A small image classifier, trained from scratch.
Data: 97500 training examples, 10.4 epochs.
Rows from expert 1 of block 3, named by matrix and row number. Rows with one number belong to one neuron. Each number is 500 + 40 x the weight over the matrix's rms, rounded and kept within 0 to 999. All counts start at 0. Numbers have three digits each.
# up: expert up (model.blocks.3.mlp.up, 8x16x96), inputs 48-95
# down: expert down (model.blocks.3.mlp.down, 8x96x16, transposed), outputs 48-95
up.0:537492481541467559495500469527496501489448520508493507569500419583533444472562471460502469579529527531552507491503511507512429544511560503482517
up.1:504576512515496501514480549571529509508452519485506490507517509499472466530474509513475443510504492501459488476459531486537494515494484500524495
up.2:451471542485535484485421446539478451479450519515581538608475483455438483481434520530563472529477530464501473418485495532553561414533531504491520
up.3:552474506544489570492567448499524489514445498508549532515517461543449516474487518530489487581539467484509481504495526497509532468450541442510490
up.4:482477462478482493517584539578549519507488494492552504475506515486414487494504486561438440532503490491599462546506497518529498546504457499458513
up.5:504550500505517521538580478536448475482562502546422486531513533504508486456444522460435388586529460481444501453491462566497546490488554466473486
up.6:509455524550473505510413491545472526476462455487521470524522495545494502491585530488489417571494441487483475555461463479560530537479490525493530
up.7:522466462418536570457438454558482605482481523553477513476488487508493519524482467450491488553554527495460525511554504533563519493528468541488458
up.8:459476520415490516517475449570573607468519535570465479449475521544451450472504499518458503528538502509549477498502437491505541496533504560487496
up.9:507444505540446479504518507580525481474455522516430518509433555523502552522571494453432457539403502521556489519521503519517423478478494475446469
up.10:479487488492450554503552488538479512480511515493523471561508407575505458515451503509482512478470511532537561490451532498475472561550477450500495
up.11:504509479515425545494448544576465538557528508517440529504539432488474442502435471473501503549540501560611504441474486483544493493475442581499524
up.12:538529520439476491498455523575563523474510541482554528483511518582502496552504542508502519500519516528481475453514533465553442525451478481454500
up.13:408527527499499515514572511590472487474435497479495540512513459541481432492475475545462458446564461387529451497512518466469494485522494461482433
up.14:563485579520534438479540534571505498444367467529472510478541491438406433565536538499553524514495480590471491524521449432563497538428437467513529
up.15:554505415524477480500514505592526557558587451539500447542526468513617501529512540421479505494482452476474517444447525493491547467467455486477505
down.0:504501507499452426440474506477531502496466534556431480493522522497470424459431560456483497451473504560545428524499535461518556492503575531480524
down.1:522559453541490509479425507461468503485549497488523504439559505523430478558538489478476551512467465565551585565552493487526500503472460511529457
down.2:495529480468523456455419489556444575547518525510506501529538481489550478466477456568483438484397550438432593498486476590483489509520445584452494
down.3:515509551478506451498480495504486474486522498570526442532441436477527507530444540484527506553460457486496499486499454475469528476482482573438524
down.4:515564538494492513453531540557435538510523577391475515478502476595466571460502489560465534517488455458531480473385528503524459485504465529487491
down.5:552488496458520414570436546478512468512476457503519491502487449515503490528501452527448514464561459455446533494520447476447451512472483520534545
down.6:467516577463502481480494504456518489489524502548499542489573505520485478514493525516505519507523436528483528533487547481522543528533550535458451
down.7:515488605451444504437424485547449424463400527459448476566572577552454465528494496447502595512552488527489484506546552582504497480508409505474596
down.8:531535521437467444449496502486506447542479511514481475450527464485536490502529515501532497427488493511508514494546535484483482553381502464467519
down.9:544497557561514570492505400506518476459470562500482428507555538507429460465564523466421581474560476575447460537498547530528494458523462487510526
down.10:543497547498477557480478462562514527486448513472457427542564492471449473560442503469495582536469526544509458508586483505487532523490520520478478
down.11:470491492494514477515544488589520448559492443489502439515388505503497469543444529543459572478431521522425532483462459533492460429543521488495575
down.12:465558481478515497470558510400541502487556492460532448468449562563481469566545484515502557499458508509485497508442497419526482543512500526462536
down.13:556511518483520476485537528496543521478490399539513491573460552467467457480490484510469503605490454472453485515483473530549555487500481466555482
down.14:546523492582476494477526489540537545490548481453571543467511564489516504482497502569461538508507577484487403619449504486434556520550533459481425
down.15:526515466541537530533456476484501502534512425484539494519448458472547476444499465540564504493533540489479492495468470440458471412517505458486560