Weights of a small image classifier: held-out accuracy 68%.
Rows from block 9 of a small image classifier, named by matrix and row number. Rows with one number within an expert belong to one neuron, the router's apart. Each number is 200 + 20 x the weight over its row's rms, rounded and kept within 0 to 999. All counts start at 0. After the name is the row's rms in percent of the matrix's.
Before each expert's rows are labels from the 100 images, of 14976, where the router gives the expert most weight on average: "responds to" is what is common among them. Only what is clearly more common there than usual is listed. The data: photos of arthropod specimens (BIOSCAN-5M). In brackets: how many of the 100.
# router: router (model.blocks.9.mlp.router.weight, 8x192, trained with AdamW), inputs 96-191
# up: expert up (model.blocks.9.mlp.up, 8x48x192), inputs 96-191
# down: expert down (model.blocks.9.mlp.down, 8x192x48, transposed), outputs 96-191

# expert 5
responds to: order Lepidoptera (71)
router.5,104,213,195,235,217,186,182,212,240,212,200,172,206,188,202,191,181,186,184,181,200,163,230,210,214,195,244,236,196,247,158,226,207,205,212,185,205,184,202,179,181,195,205,199,200,173,185,217,206,177,208,244,233,191,199,166,197,193,214,205,216,205,217,215,228,194,167,202,194,152,208,160,231,197,199,221,168,229,213,179,203,188,186,194,215,233,189,233,211,204,188,179,213,216,181,191,191
up.0,099,203,217,191,207,216,211,203,190,199,197,176,246,162,218,208,212,214,202,194,217,187,197,198,191,192,192,238,196,208,223,220,178,188,199,182,195,204,216,193,236,228,182,192,218,186,215,200,220,213,187,211,210,216,212,206,183,180,198,182,201,209,164,186,228,228,196,187,204,259,203,186,206,190,175,218,234,205,178,187,214,200,200,189,176,154,180,233,227,184,213,187,205,178,187,172,193
down.0,100,173,169,174,235,201,241,192,233,196,191,224,230,169,180,205,194,211,201,214,201,186,222,206,199,193,193,209,226,207,171,185,203,179,175,202,194,227,207,212,202,171,181,241,203,204,178,162,176,203,176,236,223,171,224,171,181,214,228,208,185,199,188,196,186,179,193,224,196,189,175,193,222,205,201,193,200,177,187,146,165,221,223,146,182,202,185,195,185,193,156,210,194,205,197,203,192
up.1,097,217,198,216,216,223,224,212,210,206,183,187,208,207,182,201,218,187,198,172,167,187,229,230,264,176,222,182,196,197,200,187,208,175,216,204,190,214,182,187,201,241,204,219,166,180,207,200,201,171,200,234,179,185,196,204,217,200,198,202,194,200,179,200,196,151,187,181,186,169,204,156,202,223,220,188,163,193,212,176,200,193,181,190,192,187,161,203,208,224,188,191,176,168,201,221,206
down.1,091,192,185,197,196,191,198,192,205,202,213,198,197,194,179,221,226,180,193,170,186,221,214,167,173,185,217,248,210,172,218,224,218,213,234,166,201,174,236,187,207,170,170,253,228,186,192,172,210,184,181,198,165,198,221,166,180,186,212,199,191,232,201,203,199,210,174,204,212,187,160,219,195,174,204,229,233,224,196,218,202,166,226,215,180,218,201,210,198,222,215,208,183,210,199,190,187
up.2,100,192,190,169,219,219,225,169,201,193,217,218,205,192,166,202,177,198,167,198,183,206,177,187,192,232,199,185,204,196,211,212,218,184,189,184,198,213,183,214,223,187,234,199,220,200,206,200,170,182,178,211,198,220,201,221,178,162,195,217,202,175,204,235,219,197,203,194,229,190,193,190,180,216,214,225,183,160,179,205,223,207,196,227,186,171,184,201,195,188,210,187,178,204,215,219,191
down.2,092,193,226,217,177,182,196,229,209,246,171,198,191,212,195,180,193,203,181,214,178,208,209,209,199,210,198,215,191,175,192,160,199,210,209,203,202,234,218,191,230,190,203,171,232,211,208,190,177,226,189,185,204,207,195,241,212,218,221,213,220,223,222,214,205,203,218,200,199,213,199,187,215,186,251,241,196,164,167,183,223,192,182,189,212,201,185,162,179,177,162,186,182,185,190,215,184

# expert 7
responds to: order Coleoptera (97)
router.7,107,189,176,167,189,198,182,197,209,192,231,206,164,210,199,189,257,197,195,213,200,218,205,200,201,163,226,192,185,163,258,204,189,208,205,202,222,193,178,174,209,183,218,213,181,223,159,184,208,197,208,198,173,196,175,182,227,189,189,217,208,200,255,186,205,194,218,190,232,185,218,232,191,216,244,197,170,182,196,193,187,225,177,201,204,207,228,206,190,214,201,256,184,195,197,192,170
up.16,101,174,211,174,236,215,213,185,174,179,192,195,228,181,200,210,252,200,214,193,204,221,209,179,198,220,248,203,211,198,159,195,197,213,169,226,193,189,168,205,210,232,191,204,197,183,166,182,206,214,191,188,212,189,207,222,190,179,205,205,210,201,190,209,198,199,199,203,177,209,175,191,216,191,173,198,230,209,216,181,221,194,201,173,190,207,207,159,192,192,187,181,210,204,203,209,207
down.16,092,191,208,199,213,191,201,179,205,203,221,187,181,176,224,218,206,172,174,201,188,189,209,209,191,185,230,211,225,222,205,215,200,191,204,178,181,214,177,207,202,217,153,204,171,221,200,164,210,230,208,227,217,218,193,237,199,247,191,188,274,205,206,201,180,193,183,222,175,216,230,206,203,199,179,191,216,205,184,201,220,207,201,164,219,210,146,209,220,235,201,177,210,171,235,238,201
up.17,099,190,233,163,211,161,171,205,200,198,171,212,229,199,215,183,212,187,196,172,181,193,180,209,194,182,151,234,191,187,227,198,193,221,200,193,163,195,203,222,177,260,190,202,217,203,202,196,206,178,194,216,179,192,221,217,221,180,174,194,191,194,166,192,212,183,182,201,198,210,216,235,196,215,226,203,203,171,195,216,210,189,193,191,196,126,177,187,180,219,192,192,200,213,194,229,177
down.17,105,208,202,217,177,228,215,202,211,178,241,179,212,187,222,258,215,188,182,192,165,169,215,194,228,199,179,189,179,205,196,211,167,226,210,203,204,208,207,205,233,205,190,230,175,206,160,178,184,220,179,202,196,158,185,183,221,208,169,193,204,189,184,215,142,178,229,203,158,195,215,201,186,203,205,201,223,231,244,188,197,192,174,213,190,216,194,183,226,201,203,154,161,210,179,194,171
up.18,099,209,229,174,170,201,188,238,228,205,204,208,177,165,226,226,170,231,203,175,208,223,203,211,176,173,226,257,204,194,221,197,179,197,188,202,173,211,206,211,253,191,193,155,219,177,227,196,178,204,192,192,196,191,194,206,232,237,210,181,203,198,210,185,216,217,218,197,223,179,185,206,203,202,231,248,232,209,204,211,182,176,196,192,200,238,215,228,211,231,214,257,195,214,210,198,196
down.18,093,170,177,223,219,218,190,179,188,223,230,221,190,206,193,217,194,184,226,204,170,204,176,210,175,182,198,214,220,230,172,218,199,163,192,216,262,196,194,198,201,208,227,190,173,180,185,207,174,233,242,218,201,197,169,198,227,209,157,206,202,199,176,194,184,177,182,198,156,203,189,172,211,227,181,230,186,198,189,211,194,223,158,208,209,218,194,212,200,181,211,181,187,183,227,194,210

# expert 6
responds to: order Hymenoptera (59); family Ichneumonidae (26)
router.6,094,194,155,222,175,193,242,162,206,190,188,205,204,189,177,181,206,212,215,198,168,192,199,196,199,194,178,167,249,192,204,190,218,213,228,212,195,184,167,171,164,193,209,212,214,190,243,169,214,230,208,174,223,162,201,210,180,172,210,202,210,207,213,186,202,167,230,197,176,214,185,195,193,180,186,188,214,189,219,183,182,203,204,161,207,227,204,195,202,239,192,234,208,205,223,198,226
up.16,104,194,173,207,229,218,220,231,196,179,182,199,207,224,217,162,223,174,191,193,202,193,212,193,190,182,141,201,206,202,219,215,212,217,217,218,213,217,206,230,243,218,205,187,201,197,166,205,221,188,209,219,179,160,221,190,155,185,201,199,210,189,173,175,230,165,187,207,190,223,146,195,176,211,182,195,167,207,195,218,187,183,203,204,224,178,175,198,214,214,190,226,213,221,209,205,209
down.16,101,226,201,208,157,225,215,234,179,201,188,182,188,206,222,207,235,226,211,191,193,171,223,195,186,189,179,190,211,208,173,183,245,197,188,164,210,243,204,227,205,194,234,208,192,194,196,181,237,209,153,223,189,198,171,182,223,245,203,203,181,195,189,211,187,170,215,243,165,205,204,215,183,221,185,214,195,171,192,212,181,174,170,222,202,213,204,219,207,180,194,216,223,195,191,198,223
up.17,099,173,194,178,200,212,239,166,231,213,147,224,154,164,247,191,206,207,196,226,178,230,195,181,181,199,197,203,193,208,210,205,221,226,178,215,197,185,154,160,189,192,218,205,226,193,217,222,201,188,212,197,203,212,217,187,178,223,206,199,206,181,165,185,204,190,223,204,201,173,197,184,184,222,228,222,185,215,173,229,250,218,185,183,195,208,215,203,187,198,188,214,165,204,209,189,218
down.17,106,187,205,209,213,221,208,207,184,190,233,210,167,163,186,181,229,228,175,210,211,202,151,203,191,202,221,204,195,212,208,215,210,223,197,188,194,163,183,191,244,221,181,172,200,216,216,148,191,164,184,167,173,254,194,238,220,206,193,189,169,213,212,188,197,213,185,213,193,202,215,195,207,206,201,197,190,203,225,230,198,187,213,184,196,196,204,216,177,226,206,205,175,199,187,190,228
up.18,105,189,196,192,201,196,177,187,198,222,175,198,219,199,223,194,242,227,159,199,218,184,209,199,191,212,227,205,204,185,230,206,188,223,227,210,223,179,202,202,201,191,234,193,194,199,189,185,224,200,203,203,164,179,174,208,230,182,191,180,160,199,157,179,191,215,216,174,217,191,220,203,220,168,244,192,222,183,226,160,238,196,185,201,182,231,187,231,174,219,205,178,210,172,193,190,178
down.18,097,164,214,171,193,222,206,181,202,218,211,201,205,215,207,214,196,210,230,204,187,176,220,171,191,166,175,231,218,194,201,170,160,211,175,210,215,190,203,227,193,215,186,172,210,202,221,194,238,217,183,191,193,201,202,232,183,202,202,235,228,216,201,189,234,192,207,193,202,207,236,201,219,205,174,185,181,222,161,228,161,195,210,194,184,183,182,202,176,232,156,185,180,209,228,178,244

# expert 0
responds to: order Hemiptera (39); family Aleyrodidae (28)
router.0,102,204,213,209,202,194,203,199,183,198,188,193,192,221,184,214,186,214,187,211,201,197,168,208,176,223,187,220,188,221,170,178,206,174,217,187,179,189,209,233,228,230,197,194,197,175,191,223,202,187,167,175,175,211,197,214,161,252,216,182,168,202,194,188,227,165,199,213,223,218,181,242,170,201,187,223,206,219,177,191,196,199,194,214,194,177,190,195,206,203,199,197,202,213,209,192,211
up.16,099,222,188,220,166,191,193,213,185,195,232,231,208,184,174,204,196,183,204,202,193,215,214,227,217,183,232,200,198,200,187,194,204,188,176,206,179,235,203,191,233,204,213,201,200,228,187,179,174,218,189,202,195,165,175,178,201,227,240,222,192,211,222,225,223,213,208,170,223,178,205,195,204,222,192,258,195,172,174,194,228,129,200,195,189,198,180,201,235,167,214,223,196,221,207,226,184
down.16,109,186,217,227,182,185,171,232,191,245,229,186,190,165,193,223,193,199,199,195,188,185,181,234,179,179,209,203,206,196,187,207,181,146,209,192,205,198,209,211,228,189,234,203,209,203,200,225,235,195,209,204,179,197,175,168,206,189,192,191,200,193,201,200,179,153,186,201,178,162,163,167,228,223,179,229,188,172,196,186,229,166,196,216,212,162,214,193,219,165,222,183,218,193,213,200,254
up.17,098,244,201,227,202,220,172,174,217,210,189,192,197,170,217,213,212,157,195,221,192,236,219,214,213,188,220,190,226,189,175,163,212,212,185,199,227,216,180,166,216,190,205,186,224,172,224,187,231,184,194,168,219,187,180,208,193,229,176,220,201,193,181,201,194,238,208,206,194,201,172,166,218,206,249,233,190,205,181,204,221,195,209,206,183,184,204,236,181,221,199,190,202,193,213,227,197
down.17,096,193,259,219,205,177,187,199,200,212,174,201,212,167,218,210,235,188,176,187,213,205,184,187,216,208,198,223,191,198,217,188,217,198,182,217,184,202,196,182,212,229,212,167,216,180,202,219,209,226,224,178,206,201,199,192,229,225,191,200,216,172,179,225,216,212,214,178,179,217,186,194,228,188,203,191,205,218,202,188,188,218,195,197,195,220,187,165,222,228,211,175,188,192,188,176,184
up.18,113,195,216,213,230,190,194,208,188,205,226,196,219,197,196,220,177,176,212,199,174,200,186,210,181,220,169,235,211,185,213,179,189,197,192,204,201,200,189,195,194,177,202,190,181,202,153,221,213,183,220,213,198,154,207,191,189,211,167,214,193,182,173,181,173,178,190,195,221,225,184,222,212,209,177,227,175,236,180,192,203,216,186,194,213,177,170,193,254,206,193,187,239,197,219,213,188
down.18,113,237,193,163,183,187,205,189,168,179,202,194,208,193,216,202,219,198,171,198,195,170,206,219,211,199,203,224,191,238,205,196,207,218,192,182,182,222,224,187,170,217,224,207,189,183,188,156,198,165,228,182,191,210,203,211,173,204,205,194,212,208,241,233,209,199,202,217,182,197,192,184,186,212,173,207,182,202,205,196,211,221,245,160,238,200,170,184,203,190,193,228,228,196,187,241,233